Weights of a small image classifier.
Training: 22800 steps, batches of 256, held-out accuracy 23%.
Rows from block 2, named by matrix and row number. Rows with one number belong to one channel. Each number is 500 + 40 x the weight over its row's rms, rounded and kept within 0 to 999. All counts start at 0. Numbers have three digits each. After the name is the row's rms in percent of the matrix's.
# convs0: first 3x3 conv (model.blocks.2.convs.0.weight, 48x48x3x3), inputs 0-23, a 3x3 kernel for each
# convs1: second 3x3 conv (model.blocks.2.convs.1.weight, 48x48x3x3, transposed), outputs 0-23, a 3x3 kernel for each
convs0.4 107:488462501493459465502551481512514570485453500555473505558534492466402439475525481506567571458492481504518477527520548488521560500499493493498565478503528478478482619518582511482445415464460482608573495472521466405402480474466486508450504519507428512506433431533438535510473521483511493573505413426440503488512513512543469468529472520486458421469548515502444500506477492480467520498446503495511528485605586543436484577473547479555464493513501439492477506548530524554581514486498452457440497558580492517459464463467487530477493483570517514541502523520473551580413470463507487533524505512501537499525438469524506481520506484485501410448518504507502557
convs1.4 108:457484446456513490465425494479556491496480472462516449446506503475504483446505516472467421558530493565510506529541500496565509502460474511524534501545546497532475492474562450441500472531456488477481516512547501491567478483490536476511506510514537513440475586464458467524491505495448524458535488491443469503485447487470468521443440471486434403408476475471521523439486478462513476545587572610586585513559480520468488486564430511566484521492493515441517451429489517473509512520483528499421469490427501525533451482538495483495578520521616495588606507537476476538477484568497520526465520527411521551441506458465399465459472452442506578469511493499494479
convs0.5 099:502460449495511552584528493474469509484509465455529554467478494492492494469544539463487435473557521502540473476569491498526490488540496424432494543530502470505502551509534488396539446468453469486518522506558466474509458423495615607527456486518470566590537493512486554556478446529453448480507496445518496547481466504493478502472503458566506563468478529514520471466461492463506513417463478484428479532551544453469465459427450476552509452554448513576450510537571500452459515492464497475472541466491463475481497527515495489489502471535480563457495470483456499491563504491530549474448468523539509490530549559458403431530447394477497428566433592486525496
convs1.5 101:454473457466468457444512497495488582586495528474540523444480473491500517500458533502462521458507526504475568525489476489506512523439501459473543491546497522587585471427442443510417511476449430511523420529445482437517562612560547557511479564587546516512546531464484420451565516521506546539425546517500541563501546532544504563527556499485541501497525506497447517512495482480491492432472507491584418511519499513416549506497499516473522464508462548582555618504605534491500533515486524538466465492492521494515498515517523444480508534498564490526502468481472473530500530447537513495511473527525473487555501480496535542513495495481475464430559464487475484
convs0.6 098:486552508489588477472457450487463539478536547491528516496423480510430515488515523499454503525506504441461427506435444472432468460466434480563446482562543487492485501564507544539456495574473517531514492509528510528493480520487473478551464474506492460470471529458525473422531435498482390503566468572501529465408580496460511495473520509420496494524508498528491527511554496473466546494539544507611514496537555584532533481444513463450568472506559479475523562467497517526562509470499491416552502518490500549501487491494548518511524524466522476526461439483432494460482429513528486474591556422502591500543471484531565511471514439512485489417508536484521514
convs1.6 098:463482488485447502542516519479476462523450536493528480493511501536552527536443401491465512441481523500490442555517502454466498487466487501461499491464513557431500521475518559525530526534559519435444470487516481502465495487458522494544524517496453472487464481482460500481438494440504490513544500479503542470521467518500483505492487446548519569499543516463532427566394459483485488414456520556458510492436504473514503555496514486528440487451413488442470421470494485537500488493538512458482463492499531442499468479443484548507481461538508460504496545513482421503526533544525450409572488526566593568540553528481462458449506461499483465517547526491518484
convs0.7 113:472520520513460523516447472482501497462473483542499507475447540551521527445494457452503470574526480547517502528507493514478506536476550391515431619682521506540401526504477502474527477530466467492501464528548487466528509430496425523470545512508434523457531482484524505532472505540491465535482474549478508496490483518476459457423490510518547453508534499494490510451437530511499534469550529474526529475492501490457542431453527493478541503522475462593463501530494450554469551529528487413424529552465481463490530479518538465510496523580470564482502504492497498474534502472534540491491520465442492509546551494497387510503460547522513406522483535454517519
convs1.7 091:555535497455521452482447496471518457516503540458500587527501584506490495467494467492554554541603583498546590460496482535563533524494543598568574606447567561521605464514506476484515496487445535538559429546557463513555536530487526541520469488508520431467514531487556531523517554486434495504459496461480498513507473421492458499469528495509497487523501495484550462475539483500462405451552475472463465506462516519528456507522590510546583469534543556541547534496520429504471489563504530512612507458456444485495507500500548484521466481503545513539536524428511493567471523495503480505521550480544479550474526554524499512486468496496489526505499479507494497
convs0.8 093:525496460478511451528526451493475512495442466449464482442533461509491535524403595460481490490506504533453482496439451461448525526461516465565483515529549500501504444588443450558488465536459528566560457509518504458533481527466618358541512560542446507558580456607501446569477489499490418468516521437519604527571429503497441474455602552480528492473524453482509484515468496495458452462500530414489462434504455556520507532450506476461470477518538545478513467454530576491533495463448538465512544413485478564494502456499447521457472482533475479465476534505523473525489467527474524544513523517543510484566471497477556573490544504519468465487543544472509496
convs1.8 100:571485526507458467525487436496471504528524494459518531453576504484498498544439524511446478504494444498485518498522473495441488503475443460486487486481506526416503523528518530461527548477542444516562509476542477433463484449523498626449614541513488474496481551425517568568492483514448575472522523506499492501474509441511451548528476541492498506486440495512461490450517485540451519537512541464412477444398450513520505489561523511486519454556519502468515530475523520613446495524452524516459490517486473473525510536514460494524457514509478493512471536540484432442466482578538522507500513521532521533507472491505519559531558534501513516422473590472508516
convs0.9 093:434548509449512503445524500486531496536538499519527482483548491435537503435450507516565474523536454514483470545493509526521497457459442478491520502532476482473524560538592485488495504522553517492433547447492529425462502509529503505530504509467549486504485519542480506553456471519647460552495518490440505516467539520420502473471464519539607453515455388473475466541521480500551613523567500483492514457479460528450464548527552461436459478519458469505480586528484527493536532557520483456473515495539527539562527511541473468640503594481503466427497532435519528455484501460477473453602558538526498501495549526502483487490478507517494543466536496414511466
convs1.9 098:529474524566504544547449563541524530519477432579424474451480498499514501539431504551533504523468488521476459511477536503515511517514476480496469549552504530479457479518520511459507489509424477511464454534472512511534490474476459479473494483494448560497498461509493498465508542538489539416527484513498507584477482554511519547559569566520437479475527503451492518502487534530486538519494535471482482485484470575520526502570541464562563463502471480479494513449547467491535431501567438581532509491447512484494495456507499534474565440507427567496496505565478460465541409402502511423490463448513503500506454500489463506507478505542477483539456493457549463
convs0.10 090:493483462541460548508438463481472482470382524512502485489486510455394441438467513469527464506631514463495433475537445477490477487538537499538472518510461499444493439521494519486518479442430533514368496481450516476487518471476554503528517493521474521500503465473469399516486535466470453442548463467550484535573526547547468503552547501566559514517500548471488524445404474509489479593511503461533510513472483513488517502509549497515480490532508469461485516471458472483499485508485566456522494517491520485487464449429474507499535575485508456498577528538523520551550483563499488551490500443462474522514429539459496560545520392460521480543514495510455538
convs1.10 101:506531539389521479467479562522421439397558411523505485470519473456489507432482499502478511446395464482470510494519509487478483485447542492551470589491476539452466506425524514510464488474529464482482508472457549490442510483457432552487476542546481604530522512475521533512531493467553567554571461518465561477551495454553551457471508483507503419532510437543497484425554540395493498462509451493468559546506510512499511490520519485478554484534484519510486516507561463521433454451515506469537474578553434439441493422506525509468535448463516483463457531528443519528526478455480455457527427465464517528510482461457514520498546476519518482528457411486476435
convs0.11 085:469441458555552418545449502495527536454463535514498539480564510500493472469531489508512551560450586489483470498480494460535557497489465465509507477496521511511539467473487526487472468540493533503510462524514482445551465444483413518423508430500423459515491424490516472574487476513428383525551470475444479516481460536499468508460571463529436503469497521475479475513512530482500503530539522537513527519499521476461553499485406491428484570545474524496441505474399483535518500480570469529491495459487483575499572529543452449450472442450460515539536500507507521478525439514410504480462530571487490463505523500488518395464533498489496474606500536490500524
convs1.11 101:452583574564451549502512515447515385464530591451496495424473571507510482508452514494511500479560513477514514527530492456474512528524509453568529501510489485499513525515525495551500466516474470568532502549534526531413434510435438358432516480451494505409437502495461454541503488413441633556458472524524498474535507499486480487523478475492529496586469525506509519454565479555572514470495473446496485475467427528575526551535490471495488500541547485499544504494460546469468498559553523543546584518464499441535470515386494501512467488453522477448463538450539495492486482480530527580429501520509504559484481507576539498516495475503543529474481476541475479
convs0.12 102:491470510508585426555467496489418489501526477507454520596453477443469497505520462481499486484548515458537433472493406470396480481466486529534470476526523523504450552483485450531523550482501500523482483522608466499455521599467448455541466521452485528521561463466497442528502488475496531536489515490480520483491518481562479536524546523461445466537491520524479491451503532544451539489541502500530506516501546508426549527460558478444535515496564490485530558494498459577511499563487498552476509512492497473506488458480495410490532442463511513505523538498463433475488520474474440499394549479486504487491498471401526479512551506400545482497398571494541515
convs1.12 100:509489439528417533471529533436542496517433451509521477535478461522507508465468443515439447406438520482496543536477524455444481500433481528523496491486498587494461482582477522544529554526433545492535466501474471490457516418456457560505548460482438526569542581490484524507549467446479432475538524518450499438458482523525446475476493453515562558539448509453512477457458532504462447514529508492429513474435517487507464513490528490609558541499453544505448496450466516462468494458487441457532480484438458443486498468510412460461488492503483511449570433463510630567445411493526464491503467540551547514442403469520456483516468525516540452526588564485593580
convs0.13 097:503450477459530539530548534543454541467456505492572577485431459531464526432502543472524528495494505529554489477432480516606468523624540511510464487446477509523524478513561545418565505522473486515478483451510512469458466512491447514532522495482442456444488478547519555524462471487414494494505542528379509486507603543561564490514478465515540587534532536481476552496422461529556503507519485487491464530522541471514457416599490481588489492474480478464514495473427475474483477478499528489476521530462513479528515476468438481476506472483471516433524491492461384484463526498481475502478441470462525448479571503514485491443590489449537509502503453468490517
convs1.13 106:474443476519480543571560474462427504535585426480524418390435529449521506471495511500522525505479509489511495470426540543491525573693545472464515532504460515476526486491470468609517525556580500415426486472442491519465499552484525494524517480498514461554531525489487487543477503481526470533499539450524439458523440583532524591503483472491574520486537486473486483528537521451543531544517444522506498560514484513486512555495556550521551485421499492494481472547497526518470483521504571512439540537500522533512479473501543483515454496487448486479492415521421566459458390450509360450501440471491499532466450491505505510521517528496439554471393410509509455
convs0.14 108:505519447542562450468561497516483530552502524512500551506532482447603469498533487463451523535516483477470540515528428516528455465507490525477543513486502516479498421517515482526521503476463489497507537499509515468445488478531533453488486515498495520466535562540496505509506519527514369517518470534489440476481459484567492460459503499488518512502541487480512486477484468532495480468517501545510499481476455472513502415535579470477520493438505486540536462460508369540513463553476564546487431535520419512536470472522459536444550588519488500442503512514503518476544496484496594416563594471480462480495456491459491502509498560452519493512473457563536546
convs1.14 097:536501533514431467515488494419503499466454469403475534522581506533412460493418417458492521526513514429505487504464560509534503539538492488506478458490538469505532484459540491468489513491525523537533439526556459533532520471519490507489504487516549499408473411503587504568525495454449531496450449485580553448538555497538540492566558496514462531511540526503516440529444486535490552487459519538495458517560558512491488513479513514497508503505486463467492479553544471487505538496535537536578496529473487534525435435495499539568486482487548473548482465464563567578473501534512564540505467468556544543477492530543527512549534531482462470568525456492426485
convs0.15 111:506528499495497489476486510481445490515595508523490480435455567570558454521496475499529494478470495489424452541421491439662503486490448469471499510562475548457511549488538508529491464526472441489483492563507542546522465549489509501494500430530492492503519501537557536477577494551484555486496500433517440494477599555468469468575530548482419449524509486462510429513499496493496512508480474506527461445489529513551462522505504469463495501524493461510521529455492484451439587570536455488549480546526493536492507408503552498472490416469510480519463466531544689519518501529523515459540545505470507549481494498490444492502517492455463517518522461470607461
convs1.15 091:539499524516545525470487507496488518493428523512543412480477454529438522503532586520507494529528498532530480527576552544458596467559600545563488529514492497511480534535501519527536492569541522477475510505566513537529511535500515488503527485530533454522474514462474451461512519444513552581493541498516522497471496487522556511540482478495481505483473433497462481504570480588421504455543534423510550492471477473525507497480540553468533514472523473420543486490476440518498533485527564460499511537468511533501457465507483499461512509498530493497513544534546396472553613518477481541533426546540508554499493453459538461544536525510440503525483486462516569
convs0.16 118:469459523554456443547542490498495513516459508465485515509475489505497509537533502434443528487492480619496466499460530478528491518454546519471521581491480519571527462569508513455512484466502425426539553455555520492450499486463486534481477462522492540498495487515493445520509567499435528464504482538511512518556470515498508479544470511537469440511503451501537506483479509497505490504547448571599482434566508523490517489504495462480541491494556453455512457426538450491505532414493555531469506557472444507519468469526517498512515428513506464515471518474506466490503478537476544488526490466469564483457445559522536454516559542495439480537509486461468509
convs1.16 089:485451471518533481531517532495508533489577523447547500511496475477518564478528417561545479538594528446497462483462425478473503501531559465461497494547490492539509527512505457527497469436502496533464503524516503616593501478454478451536546504485518549481489480509507487443448480556528504534472452532480510487465540567530496537528582535575632587503548523470496506476482536528455475511455552520445588477532507499487561528474477463513495480444453461493455440519474517498491514547508503557587477499504508473490508468447496536479533542478492469485481524461497541483498451523496441477530516468529480502518563499596616582501474472472467456460430386481498519
convs0.17 104:498507534500514478447447468482558471537498429476481462472537543603505501460478476572507485529529423548482455505613423506535470468438522505506482546442506482483503474524456524593488471438490454487489578455496478495566547481540453433506509527498529519494508451501469468499508488481425505561502490527425551507575502489480558524511458499514492509427508480549522555514481466523524503508472487492505483506455490510438527486541507474499519539529482499490424567519473422525508527528440526448513457502540506455461483433543441540499529501432492499519518517472512481491496443510559480514553498466456457511485518504415446543521538526623546424564461428520433539
convs1.17 095:511519586535476482432505410527501554564534430529406591514520561575558480545577556498522469519535530527575518486527566462479561586448440513547539451568531457513492564658548490458487499458493458503497502510447523492479493483504455498515482521461454447494525530466549427481543547475493512531476515421459528450521568519477449512484466581456504494447537521546471489541527476510476473513487502428473508497542498470470496506469490510573532475494480472448433494490449465492461440463461497522567447477475492497457471519505509472527502544521467505583519537506526453447488498457490487493522494482508508458530514498446508494520438483520541534543562527509501400
convs0.18 101:486567467489527552453526458482511496457474482495495556553476438477491578499435561491531494495490524509504471587471543488465430571529528529537499451442508512466509507554469492489510455498447548537558543510527420478449497544457448477550480458422531505478469395470470468490443462552505546510511501500505486487472504584446494469525567492453471469477505537506524487493529434465431500548456464533487474467545560438478480502435578518431494448503489474423520467472503505474506548494525504473442489487497542467521537475497508556555521494526514425512481489491489532533473468509550509428512525494559478509498500455500542535466499366453491521481472538489454537
convs1.18 100:562427472495519505543460544439517407515489532508512503497590603483544571517541524510460464502491499542510503447447446537531511469513498474580471509559523447501485467530500450447449497449503491479521499548480488475519533447476446437500513479452478503536469508516470448483548510522528445515426528514522523509487558554520507527425528512594554532534491485426601551581432518476423507489563616484464442427496393503489447408465479497446465443494542449499494529507501561516444498486445550532450476568508487547507491533508524487423509544488512527546470499464446472474527516508525484462472531458519488433580552521503531527533509541434514477482486503470456518
convs0.19 099:501494436611461503501468548514499404513394462550447577503518483489501455483509537480521549488501527545547496493555498506461471465618484532516519487508529507509489457465505593530581494507486501449469438526509549549431502521471475459443504491474527525476486528489424492541531534605435448511529509551483543531522488525472496566484498495516578558466588455467525515479453488560480502486468472548452513500504497427436523509418539540559494480512473497521474515498535480478456510444520498601531518542523454476490528533452473451488497515464504531479499481496437409407459474468510539520516479534529498492443585453482535478485508508468499499473486458450470557
convs1.19 090:407458470396458386496503518462534414463524440596420470511510522527500539469451483541512473496492501483492499497420507519504479560542514500519532502502507491534523502530503511611589550551604505451497460504466491472490530506457580537502507449533494532505510516512560566574468577514549526539498526500488513503456483484445449543531480520505497551561536529472507443575537541505470576474454540453619509579552567513447436462524454483521481500476431481462476476464443564478498526590465579567477517525489480495529534464486525492479484491539450580600459451469539468481415448470524520494500509478465493507521551473587507551520463535483485502533478526498480542
convs0.20 094:453529511510511485449470471530497453466470471477516519544437488521468480528506478482535573464564465478494465412442504533562548468494514500454548510505477538428487494508519468493593555548501534533459498503499531458467484433575571511529517411508521487530535477574482456543494549515477546476495520478459513544446488471517428497513430497550568502504507501543552557482483478569515508531503465487493524454490520518529421481489469546559454499451498481524514512440469451493441539415490530520556504623503512444554518439436505447466508518521468557630522531509506450448480477521504579442518451506449541477523480558500487519475526497476540472491465529552464555
convs1.20 107:523422447455472417496498490465420571520484591587557444542477484550472487504499461520519492528487534513544513498556577457446443471480556424510499475524533432536537522501447457542479472469476504562480465473507537533460472608453418510429440541505505524541538498506485551544498476525428485569532486471455535454509458511541514549499502531513476460505547468533562496538528581469531464445482477540456504527548536509513488474537519567492448506497467492448516525471485424493529486530476462572512514535460559543475463460541428485547526534580566579583460518472534565506505511545530475523476523487499465474492455520401389460495508478485585475519566525532521566
convs0.21 106:465527490515557395506476447492531448521472540437499524524496498477483428525496418524518500566521547489481469459508483464511517508512511521519504456500579528468579466550471501553535482499481497459460499421496484525499473524457478613548377456449437491463506665604434561447488530509531439471477507494523455496551457538526507540486502508485495464471467525468595467494441511490485474493534541486539484510495491481472499517475475534531435495544496465548496431515453473501484503423541517513541536542463462500505523567506499473500491450469473521519499518461467545518489561559504465595541538550501474502467472470484522460468560489501526545471487381536431526
convs1.21 106:563502467611469466482449444446375489471518519592503541541480461498521506483496442462458453433508489500511555557538476478494539489480539423496511466514503490491476488467494463428485545474583468465554451540475501498504555619511527592550540528541570455548496465530510561630504411489523474461450449486474520489485609526552542466477536475542467461599465420521607548457655512563435509405434543527555517527541517519470511483507536523517539545533553513496532470497512470504493497574477501498485519442487522521516531544532494519553521486445475442421480505543555452562538500522496512518510526500488530528503459455508492474474496490510470465511448480484468483
convs0.22 104:511462452538568460480502538499509507445478531461465525465439511534473463522465513493531515447538551470593531504503458494471476513509536515582536441548590419495556450391488547468535527504485521489604477495511482495483504441518524466469537549559458519518511511533470425498531571445428521449502510479435555501438508553503575518474514468437619521473517566499491499514539583447478440532509524504501545498482534516448426536537507547478438435499429515548511499567491459535569492494532506471488477541513495499465503491525511491506455465491505470509514420511484494516483520509552526546483467466523492491539422522503429432540500455544539509521497403471471530
convs1.22 093:447500463550405373522456474464522482482536594462441556452400408457515462448529466474506554496574513518487474525465470493503444480485530547566529522554535491441492495504520521531507488552541550530512545475499446524554496490471534540479544493466447509516538514522515564521451451498507513545535395458488449455498531469513458485504549511452416603516458575559511508402519464541526554513519465506565453529539505510481519482488509526525463479480540523523504544500460502528549496601567483555523506529465479460503501469459499497449467496533573506491505494531487520501482536466481496472528583531538527518519517503474567538469518467493503474531521499505507530
convs0.23 096:546478435535535533466446466483557497499540545480504520458438408524546510515574503471541495546467497491502494483376412452421452482454479450519487536490518480503453517407537538539444448510466476550521444468484523521530503472483479497472516559549501487479473516581455554481462522504508442494468507489458561520477534471520490509505530515507566462464460455526579471508541511472515450479548474527539553483481508451488489455507447523555486492455419484435443443572495469464478520564489445537515526573585522511537533438489542476446516429449501497470481536532529558509501482511519509550446466435532474514460543552457517493544486450485507488502498481468562522
convs1.23 096:524523452516486485476507494513467516440490536580429570472474512421458512520466524519482517476468466500447464472412473455444454491484459486450515469433427500453512528465471534467499464559491507535476523555517516513539484450499515463508482472473462470532473532503555482528593518503535574491527517541479427437546538538542548488548577514568466496566516486541505512558502536658454539426448517512541518566499572500434488469534489472499469465444513489522449507457513545476522493427564492511537441524499476465544464505528485472510503472454447466461480565534521504468501555545527507489549536517500529535496526509454416494474467495510488526549482526543493553
convs0.24 104:488474465534508538395543486497514481506501507490483502566475483488494544496524474467582534467512464509508554462426477486522576522464523501531539510469493520510506503525516493482487493498475434522467508588481481480481474503475559462559440496529462547508458502521521455567509525572475446470502454517445508532502590591394585527484518498476469535434527454522481480454486523439519485507509489507469516479501523512570479557460439497537493519483496455437515470456490507584551547566529496418468473530497534566561421507542491492573486540425481489479519533483563529514559476533507496510408510429541535514498416474504514470511531497436516559531628575549442490
convs1.24 102:494476620477515451565533520514622488487489535524495483507542493498569590528536535504465533548489499466459483478572539472502527488529502500509463479526484482538517488503461491475487495520517551543483561459487544556589553544491507569445549549505496592469494565588495506520471532534491550514426530494510498582501524560514513561515475520469528542497450522495451525416459511531491454477559575457481520530492443585570502537510470510457495531514470514492509457453457475519499498472451537524504545503500500523523575556490556527510552491504449482486466548458512498466499514504478436494550485497500508453512502427511485474461507538581646504525482582523523583
convs0.25 098:473509538469418495464525562527519483487465476466511571493533538528497467531540490510498464491537553508506502468470474567502493507512449542487520495550516524454522543564475471460545483381509395502526557512648478523574418477551541497497522514523479506510554520528509484497487529501541614520532537408410500546529452452479496500447469531526456556479578496524538462470446473494480467541475515486484513551492534460471495417494467482469506507549454491510520469436485503458458500539610452522429438494518446489450561466514477482553499528497523480501456549514515533502560471511492472500506435499543490505520495436455494465470592490455499496533546492545485584
convs1.25 100:454468518504568498433486473438436481486505457482459472503531521561519518531444534475517567504497491522472459558512558525473429564552477509524497503512517509532416510536491468541533547419561487536469442564523479506562444500503481555498502562516487492505561511427577530454476450489487476539442494575479480454541477419464452528510452489479548526499519585559479450518516485560474468504524499542508502462502452474516515490534498496487487485510495430481524444483492484471529501556495555610592465495525547502509541499480476514490492479566493522566474581490479499504503469620471471453530482491464451472484509532485522473568537435474528492536570487500563520
convs0.26 092:490486483460508527518488501454500516485545498541517467467407482558458456435533525455444477583508522564503580471525470569504548450462571526509512538539469473494437471504520530588513413487508477448475503435538531533547519565568575546479540481460505478577505515513508473588471450476499456527467577455528469477523441537471443471500487510484565537437469485481491471448500501536487483490539477474491502504469503554569466553542498576519549502562492508495506512508476506468487435455507535473447567575510496521508463505474569553489616569543506565555465471555499500516474511515467558495514490542527499536571546473500494495464486520503465444539479545518500446
convs1.26 114:458519505492526568491519538566470484477448484457543542413444566459491464463551497494524466499474408565551532468500502516474411543487485580465453453388418415437447461554518464484505511531554573556514520576526508530448469467447489472474493495511427478454548543511456569478575502573510514484475531485500527548464533504535525468539518556478396500481504499469542491552508543524508572474466462494468477491441490464494482513545504503467496480454532403498557586537502482472509447556458517544504420454455455518494498512466463426482448477469473495541536541524508469461519539499566534512506485472513484459416501460500524499511491451535469452528534544524512512
convs0.27 100:558458507505513517497420501539452503499503520482423514509404463651511444536457483481532437447546470537506467442534488526521561554515546491503509486484505509509496476490482568611447503484382516563441510504516484484541525513450482495500473501469492501486522483477471490499419530584378516548437476547519538451498533490468485507532540429470502472419562469517479477499531479542509511531443454460459537468487496516402508542489486490439520448526576469480525474450490525495492542468498585474520568528459544494464549524510543489444536489495453493533535449504503457499509510518584493425566471502523483479499510477476543558477508501491511517575475433402489517
convs1.27 105:567587505548555483527552493476547491481401563465539434577581537612533422521606550541536486492532536519511448519526521477508529543526533552485449524491470536467535509511484576451483501569531460523567542499473550458477472484504486513531566514462469531513473464488541443454544507487555506541477441537530566531533582464543485511496458551503527512555535487427472519505448492568547515555512447398458445462472492469525528458486467519550486498539488537496416450465462507515508504505493501495497508507495553548521476476472500498534515522490585592490506465464468514518545577445494496486532549457518523497539480544537483529562522517529510538538486470485538547
convs0.28 102:480500528510530528516461431477522450497508518493514529505465425512489525495459525462471466444494446523559508422485432474557519488593481482538498479491515498449484494476500480432502479462486514539497432481465547521516494500536554500590505421539528522467526487502528490507524464478486474450457570441509494423475517571451506483498534485489491456490484463488492459438521500462515520457516452536488512514528529496475535505504468485504437553521544545533477467439472509467544468439438535444456486504520563596533521443461529438497457536473597579585502506473527450557480538485415497475506486602565526467480520497546511542521477536442484551451484492539619551
convs1.28 102:446436518574487525496456502452506542542546527520472531496539539552527491490509486473469509516536502500479498517430527541524574560550525464542482527516494511494518496498491460547451508479474452487475464472544506463470454529471453505485550527496469477486487537454481409422503477506502498454529486508562545517500521548511524508541521484525443530483450498473521516514438556543472510469455463438484524570450590498441518450517479483554506476519497534455454453487411565522426459411420466504473538548454549570474531557525436475485540480577512558542477461521444562457503470480544552491443568544494523556512508487470453490481471466527437494516576545446515517
convs0.29 103:465519467471532475455524479486563460525456506504510505522446547436430511467408553515568545502478538520508555512457525507419518466518480525542507493452543513548501500434397507512476499556443514544538482534582493446598552477465472493473537509546501552505518486445500479453489444385471458440597490566492537539459493569475478538500540467505493431579497520467500471523425563522481503460513504510472465495547479530454526487565493537489490483527531454520548537521517519516588517365561493447513534556585501484501503465512572545530527513516482481522466438498525440533511456540467566459542511602431492508506536536506591523463493461449568542413544532483446498
convs1.29 101:439498538496446541534497524517505566501571466553429495525538500494489484434447476476561496466556544448464520482448521498520465496544528393449532508500547457481485543482530420502505552534492431530518454453503483443464528535505491462523502490452443476522499485466492457473450509452482496449482482429477535544488557568474514537526495527529500525510504513547518517408501497506466504481413522485456502467371464563519531518508551496494483477504538470467460450487528471456428486579480544541454455496499440511503392448465496484524501488546534588494492550518515499525560539482433520477447515496535458519540540613489498507525460455450531530465545561557564544
convs0.30 095:552544504488516500519575497486473464489487511462516536579454497570457459588467531490567480437499428514488452470494452451466474481401496441543537490503513524523534469597504513536463408551462487430519517503537522442525484439492414532477436494460519524514467536468522493525517476534522506559471469495499489487530516527439521529573519543509463515481532514509502475540529518516474503527520474523450574541560491479491482499537538411607497526460473530540476497447500490474427532455487457542542465552459456578506561467546482507476492460459480484509524450476518469549517532513536509462455471539571428502500480473509510426508530537504473530543525516491511486
convs1.30 099:560509459547499517482451446504523540488542522492504504498478453506504463432551507573481502478353459487420456527577532471458545523440446491488484521512508460493537534489539538506491535447561483539461515516489490569485519483490493469490482470488484491419499462512511480428450534555484490456488555470506521528500497446487454463434548513499544516537533499393521500523460452523497495504486483440589503475432504481516525525533582480533517554512466529423517498595527462477545488568478492427477506487496474395524465409503471522453494479508558467558524483509471557500514515507514524442487503563561486472492522517541535513484463491554510491539469460502574510
convs0.31 097:498451465529548494514501540501515480509506481522467478476446409506493534508507488457455542538538494474598576472435435443423407451529492492511506568572544478461571581443513519507575531402508582517482530543573484429503464494437542634555499511456498448484541622464469478503498482501435554463475555522502440476482505512461530484452511454450502489492536473488425489498449498521464516481496490501458496484558565475545467449557492498568471507568512524471471506541449428530526527591509483501482552529523476568486521476530497472555431468389507550441485522539502468482476498508534527523547527534439483453514482534571501510540507489591522580458488491575508503
convs1.31 098:516504497582400514548561475609528460489427460541467410451418475444444423485476500494488540512532478458534538467461544472440408443456487452521502510523431489538504540526512435557472495534385494549484448454448553532466596599548492464573503532547464480514594438473532580544451462467528465491478564473476423524507462477504542478473435486487429514471374482498544456481524542482520554546514494513545472471496474533496511519473543474485498463451462475489544528451482460532522500460472472449507495473528537517543492511506481456468554470476500498537548484507512546461427406426543489506512478457477440477515481462503518484518595551545536519547519571500553458
convs0.32 098:543470499471501490429548532548517489442518523498531495524512417483392482450479503450475464473449528442528539483493446491552459539477497520477460438497507429558562522539496523546508498514496476518497520528496413502455484480512485562538489461501445510518422553479550519478530482511464468536616463455577553454531422488524489513523505519499432457528486421500520467480486479468450495533522486418499493517479516476542476494518510541510419518488518591542422529481407497517509431598556531528495506427517555539509440476590507513503545527555535462523518506485475557545515528527512462486472589537479525528557536516528491469543487425526474438530526515549512475
convs1.32 104:431451541495527545510536472537512553536493605536485470597565470539544505498472460570579501544565488480442466471539548518472521544521481477506551505556523534517478501549555540468478501480470519461559482476503464502502577525490484522481461527447483490437493390559479539544548519444430553532512530470485533505499519522427413488527478431501506463490491506521580542554536469514458481523512426526500500511460498512469495527477534460500513583543454504462461460512498526504525457465628536581529515480417552486506492548489414522531401471579463542536456516522468461529456536557508537436538474459516528472537519498497514492494480410550515428506508474535466448
convs0.33 111:546498527504530500452472498504485502513558545465463528523437418581465434468540610501509492490513515501450547469480452534507457558502508499435431498603591464511518512516461512492511490515395569462483481546464506511492474530461511482476455532461415502429509545571465539505439536525473492464449521542519574485529513595482456508517456550485485473530468463484499469573572491487504443534468472462534515504535486570461506449421438454469506488490528524569513501474466476468509522458484522483545570509559480465566477481505543438431434542488481519523486528485532508550511485512531530497513505514501526532517549554469428438499494419498549521438588608493484491
convs1.33 094:435560538526496527446500480448607482502483533553563498543530576579547485478492511502486451456486471458457470504497477487499490516493500560530532476498512506550517528468516467499505495501471480489529566470495513539409500428527537478488516498503530570535561536516587525538444549566533530465483452516538515542500546548517527517575491487522462487462521480499522572502494478516537583555486521574465465503601495441452456472476472493527425479553485501489534568522538533545486539528475481458452515516483482524481490494434574509543492475531450487454508498452426546514574486506521498438531518491476500436485491510450437450437456505582534520426501594466487512
convs0.34 111:495515482421604454478573452467508402518515489513480485586456558459500466467470523485492478438484449518513543496510473499493454508455530529538493465504496491516513571439474521551535492465497551501472462438535482506558480538497537497497533459446446460529500453549558530454522508480510492480525493473518522474544510435474473514505500518495491558454541491522488480559491488494471466447472582462495565518561549499474494566486467505465518515489482538493455497499446531555457502516487487541530525503480519534448520458432524490506480499476476505495503483524516476506505500526464468532419535528525553497500492460418440629487510597494541458537546465499497492
convs1.34 097:527536516586353598441501494484516510444467495554480508514541514535521547453520441502488483556544491442531513457474500513481470498487516552485503480525511496501518518508512473438461497534411481500470467523530524516514514514493486483511516546478538480444528557469530549560530489477472475480494451448510536544547492436559423485509550597498568606551510507490525521466464436521453471470487528457543615428540572492506516513508508471510494483454455472477515523501444469449520478466546548448489514496450466494471518494498478516543486507509440466515448515539559515491517499512535453423493478590501526522485564540519667627460478513483478458531471426556524479
convs0.35 107:519507519529581561480472477503529490545454514486510519536526466528444465521479551523540503478456516518439518547497519440452447558502522479557497562645490472423521532517532497386451483397563524491475569463530510512509437515465510539531428501478544435442475655534520581529536449494427554498500516437441567522467550471450542550557484514397517475528456514467543453495564492476493439546482420520522535479517482526515488529445460497454482489480501553521472496503472473485562476456526546452530476502539549487541488568496498477451419511553463508510485465506515526560448484517551490508512529505462517525530482490494463479477527510515487519468518498496466495
convs1.35 098:538547489452477551541530522484453490467571342518477528498578520547560531550482470481463432479483464481472474476512510513465489383417444523583505578492527566500543404536514462486446433469486466486477464467435485467492518503558469433491466463532477491506587469585569533477509447492469443541516552473506525504534509517554478524516530376460452511521480471514502519564457552610503569517523499515496496539555469515599516567544548507500559445435480512487596542544541512547507478553551416511496473501523498546477449493456463525561447442591501501536457556520446532545458551524432459500527468538527507478466456486453441513461532469476473471480474510509526511